From a checkpoint of a small image inpainting model.
Model: 9.72M parameters, 40-pixel images, arch unet, activation elu.
Training: 8100 steps, batches of 128.
Data: 48750 training examples, 21.3 epochs.
Rows from block 7, named by matrix and row number. Each number is 500 + 25 x the weight over its row's rms, rounded and kept within 0 to 999. All counts start at 0. Numbers have three digits each. After the name is the row's rms in percent of the matrix's.
# conv: 3x3 conv (model.mid.1.conv.weight, 384x384x3x3), inputs 72-79, a 3x3 kernel for each
conv.173 102:484500525526550465524490508499499510483520509524494537505494484502526512491505508543543454542458517490490467502503495464457466500456482484494512525482505522527509474476496516529471468505471465457500504481512474510471
conv.174 101:497511520524503489526509522467474492469474517465488569500496502488513529469518563474469457536513488540505507504488520484499510495492500498515511491492441498468492522520490492481499539505486511566508487487527487481460
conv.175 097:509515516499533519485531471473497491429463542503468520537460486468475485485467527495519467465516513522457488502506453499524500512532472508513433537492438452478471495499486450475547485520535488449485497527489504457480
conv.176 100:540511497493572512509474542518463496495452530542522500531488518518523527548531539490548528522497552492485531578545472512474526490495565491476513508448506501460488504515508508521520523529496502524440523478471514513445
conv.177 099:482475513477528487544467502502508496483524504466514469482494497487497511512520480519479540500520460488468485496500490483545505551486483492473464492495504527454534543491471522508495523508503482484530518504522456525514
conv.178 100:478440501497503490480508457512481508503453460492483515494486495511505509475532461491487516472494501515526521483501468544485505501483506490498507414513492502496463465465514492540567502475513433447537521477561505534523
conv.179 103:471474414495502493508520528505501469495511462488482494488445467491504508487508574485494524472446516481508483514542513482484503486506474534480504485479483521489500514484525490499560525491516514496440473471483520509535
conv.180 097:495574526512452517505488506452515537452499510478522477494501473501473502512482483491490503486500510487513562508497524479515510504525528476492509484499500500434471480552561518495543539501505544448514506496504512487532
conv.181 096:509517507499512489457508500483521498476525509497548525491477482545548496468463477485521497534529550527543495462463501473458497534512486505529496500531498507512485559474497497507533490483497457535531526538511516543499
conv.182 097:540514501485547538523533568587523415462486470507516508535475485554463465494466461491463522505511505506474508522476487488519473471523492479462498476469448495522503473472543487500535485513500456499509540475514511486442
conv.183 101:500535509514509505503502499493497504464487496464483469499510505507536520457513484466473474469506491443531542532516515525533470489492481507543525490513477471489545486515512534481486519522446518516516522501486472501492
conv.184 100:490517524471509536516589578524525474515510502487539555521508476533489516531487443520457476503515509484457495519501493510568523476482507495517485503534485492493477469491468521468507523443509515481483525501488482510510
conv.185 098:484500491499482479478485487490548484458532497501502481502483514533463461517522511503522486510499486512512501502478496482488505526446493483499478495501490508474479491520518542498557489490515514502537481485525526518521
conv.186 101:547425545522491520498534511461530508419534490485499494472484496500519541457498481488505527509496481484546487478475521500460454506505504487498458511503493478485456538531472511525460487502479479540521496475538519506565
conv.187 098:501507485497512537495475477508518528511458483523512483472539530560542537497479531522514519506520530513472495513485498485530495439462502515508545479523507543474473481447493556486549484491536491515499502520517482456517
conv.188 102:524499454479476486508470486533480487496484491538482509514487527486508511535483445535517488477478493498449480510531497412513533538478489522482503512487530477451473531466498466495468506482474501500486474508511504490562
conv.189 101:469522500501500526488548551503466495487494536495519490469465501502513547479478532470508504521510480523513520532516498497513498422476519540494513538507519489454501505474543517502491456475524496524513481526486516455459
conv.190 101:501491536527502491505511516494509489513472503581483505497533538508468475541489505500452489533509506515495516494482520469491506470503514484480480496497490485516520513512504522517466493528540510513456469508485500521504
conv.191 098:499472463552507478518511540522478510504470504473465446431519534490474497528477501487526524486476465480480503493513494482537471476492468466430473511497487490489471507506489499504468495515461520526517524495517478462477
conv.192 101:505510491537500480525537514506515557503545502495517517562493482482504518477486500538470511494510482483497543478501481505512462497469547528459501471539491508468528550524484487491459443489528475461474518491484461488527
conv.193 100:502545455504495471454495495489509494476514523476501538543476483508502510499457554512500504529533544533493531496508500493487441518491516513485515522535511508520502535497552497500508521465488478477494511468542493425540
conv.194 095:566490494478493466517446529455473501494480487524469477515534529491495489484502484482501479493493517463505533511467480504464484507500509517514477539507499482506485528486517494512511546541469468547425474492512455569516
conv.195 103:490468494504534572518528514512505504498507449482523501524542540495464497504548496504549446525515495498488489504539521493513507513499482510450525515480455499529494504469528542468483524514450479543488484553503491508508
conv.196 101:512493433516492508489497482484500505538517558501497527500468499484471528449497466512466519544462495514496447481502516468520536453488492496529534541458499526534476475511513506525475535471505536493533520504510485484489
conv.197 102:521567560525494510469487441511478517493505466527551524484470521496489506523480485475461490510509501490494535474480518513468553500500553489507484527500470508488511519505482526513467521509498531529467499521496548518549
conv.198 096:475526494525441533501517548519480504488561506532513537535509472475458482498512510511525526484477470497507509451479542506442484501506481510522509528550491423502510527487514510493459501515512506530433505576454498488523
conv.199 103:449482541498507478510493477482474517453424510452444484515482507487493513504497523473444533495473496472482491476491509479510501478495463459528500466536548507504504533548485498532498452494433517506542469454526496470521
conv.200 104:473494499516474506477458526515504506507487507512475491496500507522510478449459477512547559519525508510484476532511492527542494518438498501506501525522502499458511471443501501492454491507478480531525487530511503469468
conv.201 098:492464522456485492497486469470512465521492477536518530495481447463497498512488512515518527508514502482471496476481475486474496505485522503485499472494509478507487493481503466471503520498477531503483508539482441491487
conv.202 096:472462506536573523541523501524498535484498497500511558495500512545484505479495473485505495504464483512489509510489487537479469479511517483485541477478507468469517477494506535520506506521479478513482490504470499550510
conv.203 102:496486464483473524532519471501511505429536501514537498492485503475512493504515503540529534466495514483506471511495459471497501470472470503500530516461509508467503517440466519520529524452501519527528503490427476522498
conv.204 101:499539482513482445515503489505489488546444486500456476491486495483509504526527515498503524511476523506530526456533506488488518521526534554503527552467539513471493505461477484457503515492494486501532496479474518473478
conv.205 099:486450464498523459499456485500484519528445564494444483458502482443460471516517540508496484492507510536465478540520538454500517496473495493485522446483532493494500538501511534509510515504537547507547478493480462533485
conv.206 102:463491519454471488486529486498471513515519449456486484475471496503508465460500490468485498464520537514534492513485459519509496454518478480442493522507535531561486495516542547487490466468498475514489483557524484488487
conv.207 100:473554481515558507512544492517481480505497525528526479481498495458501519496497505484555504498526522523478504497509463493517491477563512485491451486510454486504505480508513490453479484535478503487530509493498576524555
conv.208 101:501493443508476519476480471516466508489517504480478524487452474481468511470466502488465491506514524465509483489468462461507528494444487479506473501527493518477485462516445500504469484461488523529459480499520495455433
conv.209 103:490494431489475506488533509495491524455463501521482501497466495458518528455472486451523496490570521486521536498473488468525504512536540474480522494518489468522483483458477501503492537510457535507559503544508523537511
conv.210 100:529478462544519501517508484453466542466466464522461496536555537486480480484478466510519540523540479511478512512469473507522486523515467504519546539490494487503527508508481531493490481405469513493502512506495482489493
conv.211 098:510449530501519511470488490498492501482524529476519476496511511444521502488542510504534501492529521502497479488494490543483473520473518528505488479512525530518491477486492457541480537537461478529484492479496487588507
conv.212 099:523471524489480474490461466494466534494450519503499506502517541517502484489514474452546497509488482540469464495478474525503479489485483515548452499522494493484467487544520492569473471493460455498492536488495522474466
conv.213 100:498490495500508531539536573474485480499513537441475523485455466487492516475505512536494513507521540487532547489514513484500510502488520470510498527468494452516512489508488493450509498525509503483493533470491502515528
conv.214 102:515535514531488470526502508495492480535517476519535525502534548512522542510522497520502469498484478548510520478503531484484519462463534492469501507471525497525511524512513494494495495479474532444511535522492480507502
conv.215 101:498541498473499476496474484439454513494467543485496546472491488471497482497504460495499469506530507512481487510491476485500494444456483497515517458501466480563508504492550491476512509537484454487443485479468480443548
conv.216 100:509531493516522472475538471508514500469508473466437512494469481458486454475465448505505527463461504530505489530520469492486492473509468470499520475506497515537530530470491545531504538578476449483495489529521520506495
conv.217 102:489506508458518516504540518504532539518485531486514497492520511493508500498476500512483483490468522523507486462545538494489522492467516495502546527468491530472481500511447538464502521513480495492494547529505519495500
conv.218 097:478549523540489524487507452535499536570451512555464506479496481516489520518530505508499496521482514539474493495485472498458511490554545451474520446471498481527495454528509453445510481480466521473508490420516465521547
conv.219 097:499465527447497573460514536436506462507445487505469507511463459500528503479500448503462496484508488461493519521481464494526467484541502525520513530534529539489478536505473520525504482476443467479493520523521502522506
conv.220 102:494486465515541468477517490497535532493507474504525482496495504458486497509475482476485480509517516523540538522535494542475475515478500509472431520476494499472505478506472524510475545521448517503509504490488536515492
conv.221 100:469505536508505451483494503532521496472545497494455478509498497476459487537526512550522455492552476509478498486523543462468436482502475471534488426466481532508489521509469478521559523504522469525551487452461501484485
conv.222 100:462530493448517496469461505457528546467530574478508503501449472495531497461493543504510512505514563480506525494504478473493502553539492529496474524538514475493519518465526475503508506490498492522472538470447502505503
conv.223 099:508490487505468447494513549525496466511498539511470542494461530514483509483503508520471503450481504458551497553565512514519518488473513537483509508485505480451504493493532510481481476493495510497491497550528474473468
conv.224 103:505481510519517479520529511465488510552545499506557447495466492548522537536506484482516476492501479545453483467505491518518519545509444502504483505502515470491492502476548517475522462519482482521488476503486518571477
conv.225 100:496472492458496540510498480464511464509500475542509496498507507482460514529524486494474502473449515475531541478504476550503540475510505485483495465477498470530527528475459522482523542464520478466534513499488470513519
conv.226 102:496451487534482496507527479518518524522481487508473499490488480493495533504515521498494523526482531495514524508515498518520477486485463497480462501476482505486475490514492516472495473473508527472522534452411487454551
conv.227 101:544537486499495520504503534397504476519448494515499481464478503521494510473504524516536503524510520523497516470509491515489482528520527430498495480522465458529439509564491486445550459519489518475562509396479503523528
conv.228 098:513504557485480508471504531496501495464486511500527493435468467510498499474470482510499524504518498479518483461472492498527479496485492502535520523527465480505497533545524475496462470552497465474493534447528510516523
conv.229 096:490502501481502530508515555461513479502533522510536484486495484515465502509553495507496474508489508539483505511439461534502501481513490470496530486515457511527502475496516470466477494508509499453514469523546519507474
conv.230 100:522513537511497521461502432485497558499480526482532492491512507492486489525537457532488448507497507483521517484499505488523528491529505538496502503464525511494520546501475488487481466498518451461531503506484481500479
conv.231 104:466504501483442560530456482526544467463472546451473494479511487477500484510524512542486467473514469512502474532483530459482530512479502447496506503495492477492479549472505502474513495461532505474450523523497522493483
conv.232 104:516479491511508551474514536502491502493518501445500544494523507482503510519529528484486434480526474526497507506446484468487514487443504426515507487502519498515524480513460531479512508491516472471490504529533479475484
conv.233 099:486532489489510487470509509520532526538497502478489486502485495481506559501488496503475472501517464477533527498504464452518497477517524489512464518448468476537533525518460476481525464524468504473485535511463517575504
conv.234 106:487507480466554500504482552487514512524505517496511528548500483518476516528508505517508498497505503532497523508469466491511514459475469519525509560525474493457491521494476497539478505555489522540528467528485521460502
conv.235 100:493478480514490524529529518441471551502505506525476523519537471473503469467463489544504463535462480491513466470482506534497536477505500497508437495492528512493533499490514509532538461547511518489482535490464501496477
conv.236 101:469453478468472530493472545509451535489497530489516509509493535491492489493526519493480529494475486513504501503535481504506502544513515515490484525486506501503529545512507509514505498500500502539477475515484496496551
conv.237 099:477478551502526561486487499545515449536502478496516452478500507463438458505471491523542524488507484525493466478505529504510510459421495455439511474451472491514503494483459519498495472495513479502486524544508506520482
conv.238 101:473507455494479494488477479531528498511539508455491487489497512523482510515511498503503512516481487479486467504470460524432503511524493538544531508489512528499495504490510471480524498517531516497533535535475529533511
conv.239 100:533506452476476537517483495525473532440463544500470472531514527488469494470488483472526483488474553489519489531488536475474514501470463531466489506475483584515466519458490528517464468494486494500441514498469508504534
conv.240 098:473475514485489507499514495528490472470546493469513500496504497480465478519497491499541495520477492524529516484500512492477526530507507518517501505535483509504492527464496460505540478534502483548435449481512525502550
conv.241 100:504541496514469500489473509513488514475510539477517564500502492484490474472451439467509480488485469504464452486517499463469517479518507535480456487470471540494500511516479469469472484486472519504512526524486527534529
conv.242 102:491459467453486469483452455480521494487518477499492514496503502523528507493523543542529514529550509483502536504475486506490513525497510482472473529501481505444552467482492470523472447449531519444521516507532572533537
conv.243 105:513474502516516481494535502446529525470534510508515461452525534558520473485511489489508465502507489501501484496500516507500502487502474524533480524456542522532518509513443496518469526462514530557472523526505487490492
conv.244 102:508493550519502445518516525512464419494503505508544472491505536483471515481508501525501480485467476494508450477543546516505496544544504502493480460500499498501512486479508505463489465517511498501506479494491484493453
conv.245 096:502514504494500502499507478520526504534529542509565536539490536502491502494505513562511538542495517484499498500558500488508516475524540477502521517479506478527494504510479489446503490463494500547538491493547504424474
conv.246 099:544520475551494507498478514551522527487504512547519492575492499486488505471491514511500513480468480496520501494477495475480485465528497505530508485524499481511509517511508491473506479531454521476500492526518493483518
conv.247 103:502448537501485509472471540536512512502469482517514459511495452495542512474542541486499474440527545504502509534505458502473450469510507539506459501456497529485538491481520478471490507458488484517530467496425452498483
conv.248 099:500529502518507479501518500515516487510538476546504451489517525494504499494553465522505511525476525514506515450467495488532498521502486517495529535570524530524522467513546482537507521468550504469531498472498534475524
conv.249 102:525512488496516528519506487473557481486512524489494501497473495481503493538488481526500475490510476486485496531509548536521466538559519518505473497452482553531488517479471484491533509494526529520476538498504486475477
conv.250 100:450517561505507525497504507525460499511539530491493517480464478502499533514493502509520508529527498446483546467523509527461496528515540495508496469491513463507509473496500497529511452492507493475502477524521481532539
conv.251 103:514489449509464491540445513484473482532444523498448482489483509488447467473459501455495491449517491477500529475464505518551483491484443486496499494507469482493517494513534522511512525524500518479560505441489496517503
conv.252 102:461469540460513456476519519484507505535496455515480433525531534482487468507502415529538511521537511526508495532487512525522494469512516500520496503503524528500528465509560568477481542489476503494493474510539492523527
conv.253 101:513520515498525506511542494544524500492525521476475458513479531514523503542552445499493481548547478507478505522473484484506501485492503509491494514507511523491518536529570545562519505520447493549502475506443507473468
conv.254 102:500491531500492494503484502490511490461466442529512476518506470493522534488527488503504496511519528535521486521494535501473478482489488504473532511506498504518499512479555552484514523484500491502484529567488506525453
conv.255 101:502484533494519485468462480513524519527541483506489480457507484522508521498500484493494490493490493513506506531491475455493485445444543497552515502508489557484461494513507487529496541507482480471494502483529501466448
conv.256 101:493472483503486488503462491501526511502556552444470499496499518464495470505490514489514508565511513468487485469510537532496494495470508496520484556493481512540588502478476527469475451446517457509453512490484453489526