From a checkpoint of a small image inpainting model.
Training: normuon at rate 0.025, 8100 steps.
Rows from block 7 of a small image inpainting model, named by matrix and row number. Each number is 200 + 20 x the weight over its row's rms, rounded and kept within 0 to 999. All counts start at 0. After the name is the row's rms in percent of the matrix's.
After each channel's rows are labels from the 100 images, of 14976, where the channel reaches its highest value: "top examples" is what is common among them. Only what is clearly more common there than usual is listed. The data: photos of arthropod specimens (BIOSCAN-5M).
# conv: 3x3 conv (model.mid.1.conv.weight, 384x384x3x3, each kernel summed), inputs 128-255

conv.155,096,162,205,203,198,206,222,187,210,223,188,184,208,203,214,146,199,181,216,203,205,187,154,185,205,218,184,205,231,191,216,199,182,183,180,190,199,184,210,193,175,167,193,203,164,245,173,198,204,206,210,189,199,225,196,230,190,192,202,202,178,156,210,211,200,195,189,174,216,237,206,193,187,207,184,218,200,211,235,190,193,196,210,207,173,212,201,236,207,197,217,178,192,183,179,187,219,198,178,164,191,231,200,195,201,219,227,220,180,229,157,179,193,190,191,157,244,227,220,200,215,160,197,194,205,209,231,174,212
top examples: order Hymenoptera

conv.191,110,200,200,208,190,177,167,187,169,201,142,210,184,203,191,178,186,198,198,222,181,164,179,204,209,171,188,191,180,186,170,192,223,214,189,201,221,205,208,215,184,196,209,224,147,194,202,198,169,171,189,150,186,189,198,196,184,177,215,205,202,212,200,226,198,188,207,201,201,186,211,171,204,237,204,195,150,195,179,198,165,197,179,153,213,198,183,168,202,203,185,133,185,206,186,203,227,172,218,189,182,221,182,204,187,176,231,231,212,170,195,195,234,177,180,208,196,176,196,204,177,184,175,181,181,194,164,186,191
top examples: order Coleoptera

conv.153,105,206,227,188,178,212,176,168,173,200,216,210,190,189,179,225,197,190,212,206,215,157,248,184,192,231,209,176,205,199,159,197,188,199,211,197,191,202,223,185,194,215,223,192,239,176,208,198,202,199,211,207,185,209,191,221,218,211,179,217,188,200,209,203,231,187,199,164,180,193,184,169,197,193,198,198,190,206,219,209,227,221,187,198,162,176,177,204,207,200,191,211,219,193,219,198,201,172,226,243,189,205,189,211,220,197,194,148,195,209,200,216,194,189,222,214,201,160,179,193,179,172,207,208,195,217,223,184,223
top examples: order Lepidoptera

conv.186,103,210,206,210,197,172,137,197,195,215,214,217,184,211,229,212,217,195,200,193,196,174,211,209,179,212,144,184,198,224,218,185,195,161,210,207,198,213,217,206,216,204,208,193,204,204,209,200,232,197,146,203,220,237,233,194,233,232,186,212,158,177,185,208,217,198,203,182,189,182,224,214,201,238,185,151,189,153,221,209,202,157,165,232,235,208,208,205,233,212,179,230,230,184,220,178,195,194,206,173,199,177,188,178,209,218,196,211,181,208,218,192,225,167,191,182,194,197,232,223,174,201,211,193,226,225,183,221,214
top examples: order Coleoptera

conv.237,105,242,234,205,185,192,193,198,210,227,203,177,181,186,187,214,228,197,188,191,201,211,195,210,176,210,189,186,204,201,187,224,234,234,227,191,191,183,181,249,205,195,168,209,189,220,187,228,243,221,214,209,186,235,235,211,196,170,170,208,215,202,231,249,208,193,194,182,183,209,232,185,202,197,206,199,205,175,206,218,233,210,184,197,221,233,210,242,207,188,203,234,223,177,213,239,188,167,237,192,213,197,198,199,204,218,197,203,213,237,207,162,156,222,208,200,219,163,195,199,180,172,214,192,189,171,209,182,232
top examples: order Lepidoptera

conv.370,099,205,226,197,160,221,175,199,187,183,209,215,213,139,210,224,155,188,237,198,181,195,208,194,173,209,145,190,223,201,221,183,232,168,208,199,167,200,179,198,234,208,191,169,188,214,222,223,158,225,189,215,199,181,184,210,179,207,179,217,202,191,187,198,195,205,191,212,161,234,167,231,200,208,229,188,166,202,190,169,208,170,191,211,191,209,197,173,217,184,238,238,193,190,194,192,165,193,150,219,207,227,181,199,194,215,203,206,194,174,228,187,197,158,217,159,213,178,184,180,203,203,176,237,215,175,191,181,166
top examples: order Lepidoptera

conv.181,098,218,251,234,215,180,220,226,194,201,231,201,176,250,203,175,203,210,213,155,180,197,188,215,213,198,223,202,203,217,226,232,201,196,174,206,176,189,211,231,215,218,188,203,180,189,169,199,228,223,194,203,205,202,206,188,204,218,193,203,184,211,213,214,218,212,205,191,232,173,198,175,161,187,206,193,224,209,161,195,159,226,196,178,183,213,203,233,201,178,198,180,199,185,177,186,218,182,205,199,201,202,174,176,195,226,184,219,177,201,189,181,181,205,213,184,182,162,181,183,215,204,199,197,209,157,216,196,208
top examples: order Coleoptera

conv.180,099,197,229,221,206,203,239,196,243,218,206,219,139,178,214,178,196,199,199,256,187,198,183,183,232,223,181,173,208,171,190,200,222,203,222,190,178,219,181,210,181,185,220,214,197,190,174,176,189,203,209,203,210,211,209,218,192,207,195,192,157,170,190,178,208,184,200,202,226,225,198,158,221,187,185,206,221,208,183,214,204,199,184,198,182,180,231,215,226,178,213,190,225,200,220,192,184,183,219,175,219,185,178,208,208,202,187,237,181,217,210,213,160,182,216,215,183,157,178,196,239,202,208,196,176,169,214,223,186
top examples: order Lepidoptera

conv.316,105,229,177,202,194,177,235,204,195,183,164,177,176,180,193,208,144,169,212,180,213,123,179,194,176,205,185,176,200,176,182,198,212,169,177,202,164,210,209,203,152,187,193,187,206,215,197,193,169,209,211,188,166,167,213,188,186,188,193,191,227,204,175,180,190,184,221,178,204,196,223,209,188,210,211,211,208,216,163,213,191,203,179,176,228,196,191,201,205,208,238,223,207,189,229,179,192,202,227,184,214,210,197,220,203,200,201,222,185,187,219,220,210,190,202,208,178,174,188,180,189,198,191,177,209,196,175,193,190
top examples: order Lepidoptera

conv.327,100,190,184,200,204,176,187,218,183,179,206,218,199,240,236,197,192,255,189,203,209,237,224,199,196,215,190,168,199,216,209,198,223,164,211,182,192,185,210,204,207,155,214,206,192,205,198,170,200,234,234,172,178,232,208,194,188,179,219,184,202,187,199,211,192,216,199,188,200,205,160,247,174,192,196,201,178,142,227,196,226,202,185,196,216,220,199,225,179,231,215,208,181,220,173,193,179,190,183,196,201,231,200,193,193,223,190,181,234,217,198,206,209,185,214,234,223,194,190,213,213,230,194,197,213,144,196,195,198
top examples: order Lepidoptera

conv.79,096,153,203,202,197,193,211,186,201,174,199,182,202,146,167,162,203,200,211,220,230,182,212,218,224,187,196,160,210,193,184,184,195,210,197,180,193,225,222,185,202,190,165,189,184,205,183,210,189,211,197,151,169,187,204,215,163,197,229,165,162,195,197,222,163,199,175,194,207,195,177,185,206,220,203,224,208,211,227,181,232,235,212,196,211,209,225,188,191,225,209,178,167,188,191,167,192,205,225,161,195,187,177,184,182,153,206,190,185,212,161,207,202,210,210,219,179,199,197,205,205,165,179,173,184,176,215,194,191
top examples: order Coleoptera

conv.344,093,222,190,202,206,177,198,192,196,199,197,181,244,207,222,198,162,190,193,228,220,179,184,220,204,187,183,179,205,227,186,184,212,183,209,183,217,212,208,205,188,167,221,184,233,205,220,221,162,197,210,184,195,200,168,189,202,179,222,197,198,180,190,169,215,194,199,236,158,222,174,196,221,190,165,200,192,212,201,240,198,167,190,213,180,219,200,180,189,179,223,184,192,197,191,152,201,198,153,186,193,237,204,161,154,204,202,223,211,155,189,192,198,214,189,159,193,212,177,250,219,170,184,208,188,224,202,186,182
top examples: order Lepidoptera

conv.88,110,165,176,213,209,199,214,186,196,204,201,168,223,155,173,230,221,224,178,235,217,240,209,169,220,198,217,178,219,170,197,185,208,219,212,190,246,188,216,182,225,167,209,210,234,178,181,216,170,189,203,233,217,206,167,239,191,212,242,213,182,186,221,190,216,200,227,215,238,198,204,232,198,211,208,209,162,197,178,214,203,223,211,194,215,194,194,187,224,210,233,196,195,198,154,217,178,231,222,206,201,213,189,220,178,178,209,191,221,182,209,221,179,232,193,209,228,215,222,195,216,198,195,201,179,179,150,215,182
top examples: order Coleoptera

conv.260,101,182,218,171,213,202,189,161,219,182,209,193,176,191,209,193,198,181,179,194,194,205,188,229,192,227,177,197,167,207,195,198,252,193,208,177,213,169,186,202,202,218,191,185,204,186,201,223,198,205,174,224,219,210,186,166,208,203,171,217,193,181,140,221,229,209,207,212,217,216,206,195,176,220,236,193,194,194,234,172,202,193,179,237,211,192,182,176,204,209,188,213,205,204,196,212,182,216,169,210,177,213,220,198,199,208,183,163,186,237,185,223,182,172,194,217,268,186,205,206,197,189,176,225,236,219,188,194,249
top examples: order Lepidoptera

conv.115,101,213,191,202,214,226,221,237,193,198,191,196,183,187,214,168,185,188,208,192,199,168,194,195,202,175,213,210,202,210,218,194,218,192,192,188,175,221,208,189,201,198,205,221,210,201,189,184,205,219,190,214,170,146,188,204,234,192,192,188,191,213,204,182,180,184,154,179,189,270,207,241,230,187,195,189,180,241,217,167,199,222,217,197,180,203,205,174,173,207,223,213,185,185,207,142,188,203,180,222,171,178,211,224,182,174,195,203,129,190,200,174,221,217,196,171,196,183,157,173,222,206,176,232,179,198,162,205,178
top examples: order Lepidoptera

conv.326,110,210,194,221,205,167,201,167,221,225,219,244,149,197,215,187,220,239,192,233,181,208,241,185,214,177,213,224,223,214,195,200,211,172,201,212,219,192,193,197,213,169,208,188,200,181,205,199,233,202,204,201,219,204,204,190,179,199,198,219,210,169,189,204,190,203,229,194,208,205,162,210,157,224,191,206,222,178,196,216,228,207,204,192,200,194,212,226,205,250,235,214,214,180,200,176,197,198,194,173,194,204,131,173,195,269,170,224,209,200,202,197,200,208,210,242,152,186,198,218,210,195,228,223,222,165,178,216,200
top examples: order Lepidoptera

conv.185,095,155,195,198,192,191,170,190,189,176,179,179,181,200,195,189,213,194,198,205,217,188,234,185,237,207,191,177,207,207,200,172,201,215,160,196,183,211,231,207,204,208,198,237,236,201,184,222,202,212,223,171,227,201,188,191,212,186,206,204,206,216,189,227,177,205,139,158,168,220,223,211,210,199,207,171,198,189,191,201,207,189,195,193,182,207,188,228,218,175,213,194,199,175,215,200,210,200,204,222,224,219,188,216,204,204,219,198,182,234,193,190,175,213,225,200,206,204,205,158,200,215,175,194,178,175,199,218,225
top examples: order Coleoptera

conv.249,095,193,206,170,206,180,163,189,180,209,227,231,205,196,201,210,183,208,160,200,198,232,162,173,162,185,218,207,222,208,208,175,209,192,245,196,222,196,210,188,221,185,217,193,198,203,226,212,200,162,192,211,185,200,194,196,208,160,203,208,171,170,187,220,216,215,228,211,164,209,202,238,187,194,253,192,202,171,186,193,179,193,155,192,229,169,186,180,189,201,190,202,167,221,183,162,187,164,197,228,187,161,225,175,183,217,195,202,168,179,183,203,186,189,212,186,182,196,169,207,204,170,219,185,219,211,187,202,212
top examples: order Coleoptera

conv.76,100,140,195,191,201,179,213,186,199,211,196,186,192,160,205,230,244,192,186,234,206,200,185,171,189,217,220,207,193,188,173,205,199,195,178,203,208,184,199,204,202,220,159,191,177,197,191,207,232,177,161,177,224,191,200,198,194,238,203,220,177,213,193,202,244,188,216,205,238,183,232,224,201,200,221,209,231,192,190,165,219,221,180,206,189,211,201,232,213,195,204,166,197,163,210,232,214,191,225,206,176,225,203,217,192,222,210,231,239,221,196,216,215,221,201,169,248,190,209,189,206,214,189,174,156,194,213,190,220
top examples: order Lepidoptera

conv.38,095,202,239,198,200,218,245,199,203,182,202,167,166,180,221,176,192,195,176,159,205,206,170,203,180,186,228,166,229,184,193,199,198,199,202,179,186,190,203,214,188,205,212,191,196,188,208,179,191,200,202,220,197,170,160,221,206,254,212,192,148,204,222,181,215,201,168,224,186,203,152,182,182,166,193,232,208,231,182,192,183,183,216,179,184,208,190,213,221,173,200,185,202,188,200,210,196,217,203,186,193,214,188,176,192,186,199,207,184,193,207,176,169,187,209,178,199,194,194,179,214,207,203,191,170,217,243,208,233
top examples: order Lepidoptera

conv.80,104,258,186,212,188,183,148,221,165,198,201,212,169,188,214,184,208,199,214,187,215,221,214,203,215,162,162,199,216,216,206,203,176,205,181,186,196,193,176,222,196,199,207,190,229,224,206,191,195,226,173,165,224,204,201,197,194,227,195,172,198,214,222,220,197,189,182,185,185,216,201,233,176,182,178,210,176,193,185,213,150,192,198,213,208,222,227,228,169,177,221,197,191,205,190,198,212,231,192,144,210,233,228,224,199,228,204,244,194,203,223,192,205,230,219,184,198,177,202,207,189,218,200,187,199,196,208,177,187
top examples: order Lepidoptera

conv.174,096,233,221,196,182,179,220,188,175,211,244,212,189,225,164,212,217,216,232,184,194,187,193,152,201,238,205,194,189,221,182,183,209,221,206,170,238,208,210,241,167,220,214,183,193,201,188,238,143,209,214,198,200,196,204,215,220,176,212,197,215,232,220,236,226,199,180,173,186,179,169,183,227,216,206,208,224,200,199,218,212,203,191,189,181,183,194,216,221,202,214,199,212,226,196,197,196,196,194,209,205,209,222,208,177,236,195,180,175,192,173,223,197,187,196,197,196,189,172,182,210,193,192,208,183,195,203,163,197
top examples: order Coleoptera

conv.351,097,174,227,205,183,224,154,197,196,201,193,191,217,199,230,232,185,219,215,208,227,219,207,168,205,225,149,168,204,209,167,174,187,170,252,208,179,197,234,208,198,202,173,190,215,229,180,208,177,220,215,184,181,221,170,210,190,227,213,188,200,201,201,198,181,142,218,203,192,203,191,231,242,212,172,200,197,191,205,206,219,213,209,220,190,180,211,199,198,176,177,204,198,215,207,197,205,211,209,210,181,191,218,226,164,208,190,209,186,188,177,186,189,179,191,206,258,228,193,210,187,201,191,239,194,200,221,210,219
top examples: order Coleoptera

conv.225,091,208,227,218,175,189,178,202,220,213,213,213,190,172,200,210,210,220,188,174,217,198,217,200,205,231,196,185,196,210,188,184,209,194,205,185,213,219,197,196,197,211,185,215,181,233,207,231,200,138,172,203,164,207,184,196,186,185,222,200,152,207,222,213,203,214,187,198,200,186,199,192,199,192,176,191,223,204,213,228,191,180,180,207,198,205,210,187,202,207,198,212,197,200,170,171,212,218,228,214,221,164,200,225,189,197,197,205,187,239,179,193,192,181,190,195,193,184,184,196,200,221,152,232,164,174,202,195,251
top examples: order Coleoptera

conv.254,097,160,198,166,172,224,213,221,180,185,215,242,209,192,177,228,207,193,185,174,204,222,185,188,194,225,185,229,215,213,223,205,212,161,222,226,188,194,204,223,202,184,171,179,168,197,184,190,198,210,206,176,227,199,180,176,161,206,211,229,173,226,194,218,213,188,191,240,171,216,193,202,196,220,177,188,274,208,188,194,219,190,161,207,193,221,192,220,205,233,188,183,196,200,210,189,238,192,176,216,185,188,194,182,169,267,211,223,187,212,175,190,209,188,196,177,208,206,166,191,214,213,184,224,220,201,224,224,192
top examples: order Coleoptera

conv.167,102,225,179,184,165,183,245,181,196,166,221,219,195,210,190,164,219,187,197,192,208,175,213,196,207,200,212,204,219,200,194,192,205,236,173,198,220,228,228,199,192,164,220,221,219,213,148,195,176,249,175,225,204,202,190,193,214,193,216,184,204,193,202,197,211,193,158,185,219,168,226,198,196,226,223,193,179,175,173,210,178,233,189,169,185,204,223,196,197,204,209,243,209,209,233,225,209,189,189,219,191,192,198,168,216,192,219,168,200,189,200,212,213,177,194,186,175,193,195,174,179,187,188,165,212,213,141,192,227
top examples: order Lepidoptera

conv.140,100,171,211,211,228,202,222,188,206,181,193,218,243,206,197,213,224,176,188,235,201,225,145,164,197,210,252,207,207,209,207,216,176,237,189,199,205,184,214,192,204,182,182,199,195,220,176,194,168,245,183,204,179,224,218,173,219,207,209,203,218,217,220,219,193,232,171,222,224,190,215,234,176,208,200,210,187,219,146,216,195,227,182,179,200,202,221,200,187,201,193,156,188,208,197,216,202,180,208,206,183,186,162,205,177,228,211,205,217,195,202,200,204,199,225,166,204,196,189,172,189,223,225,203,173,205,193,232,210
top examples: order Coleoptera

conv.267,094,214,178,214,190,193,223,176,183,233,222,197,201,216,182,216,202,188,176,221,236,214,241,209,185,146,190,211,249,204,197,185,205,170,192,213,201,210,221,159,225,187,198,232,213,220,194,165,199,214,202,240,197,203,176,231,193,198,216,203,193,186,197,172,205,203,186,187,178,202,200,175,230,212,192,184,168,192,188,195,204,192,186,204,217,216,220,206,214,197,205,207,187,212,222,190,208,214,200,219,175,214,232,218,160,181,224,202,216,170,171,180,192,192,165,214,216,209,242,216,194,220,200,208,195,195,211,209,168
top examples: order Lepidoptera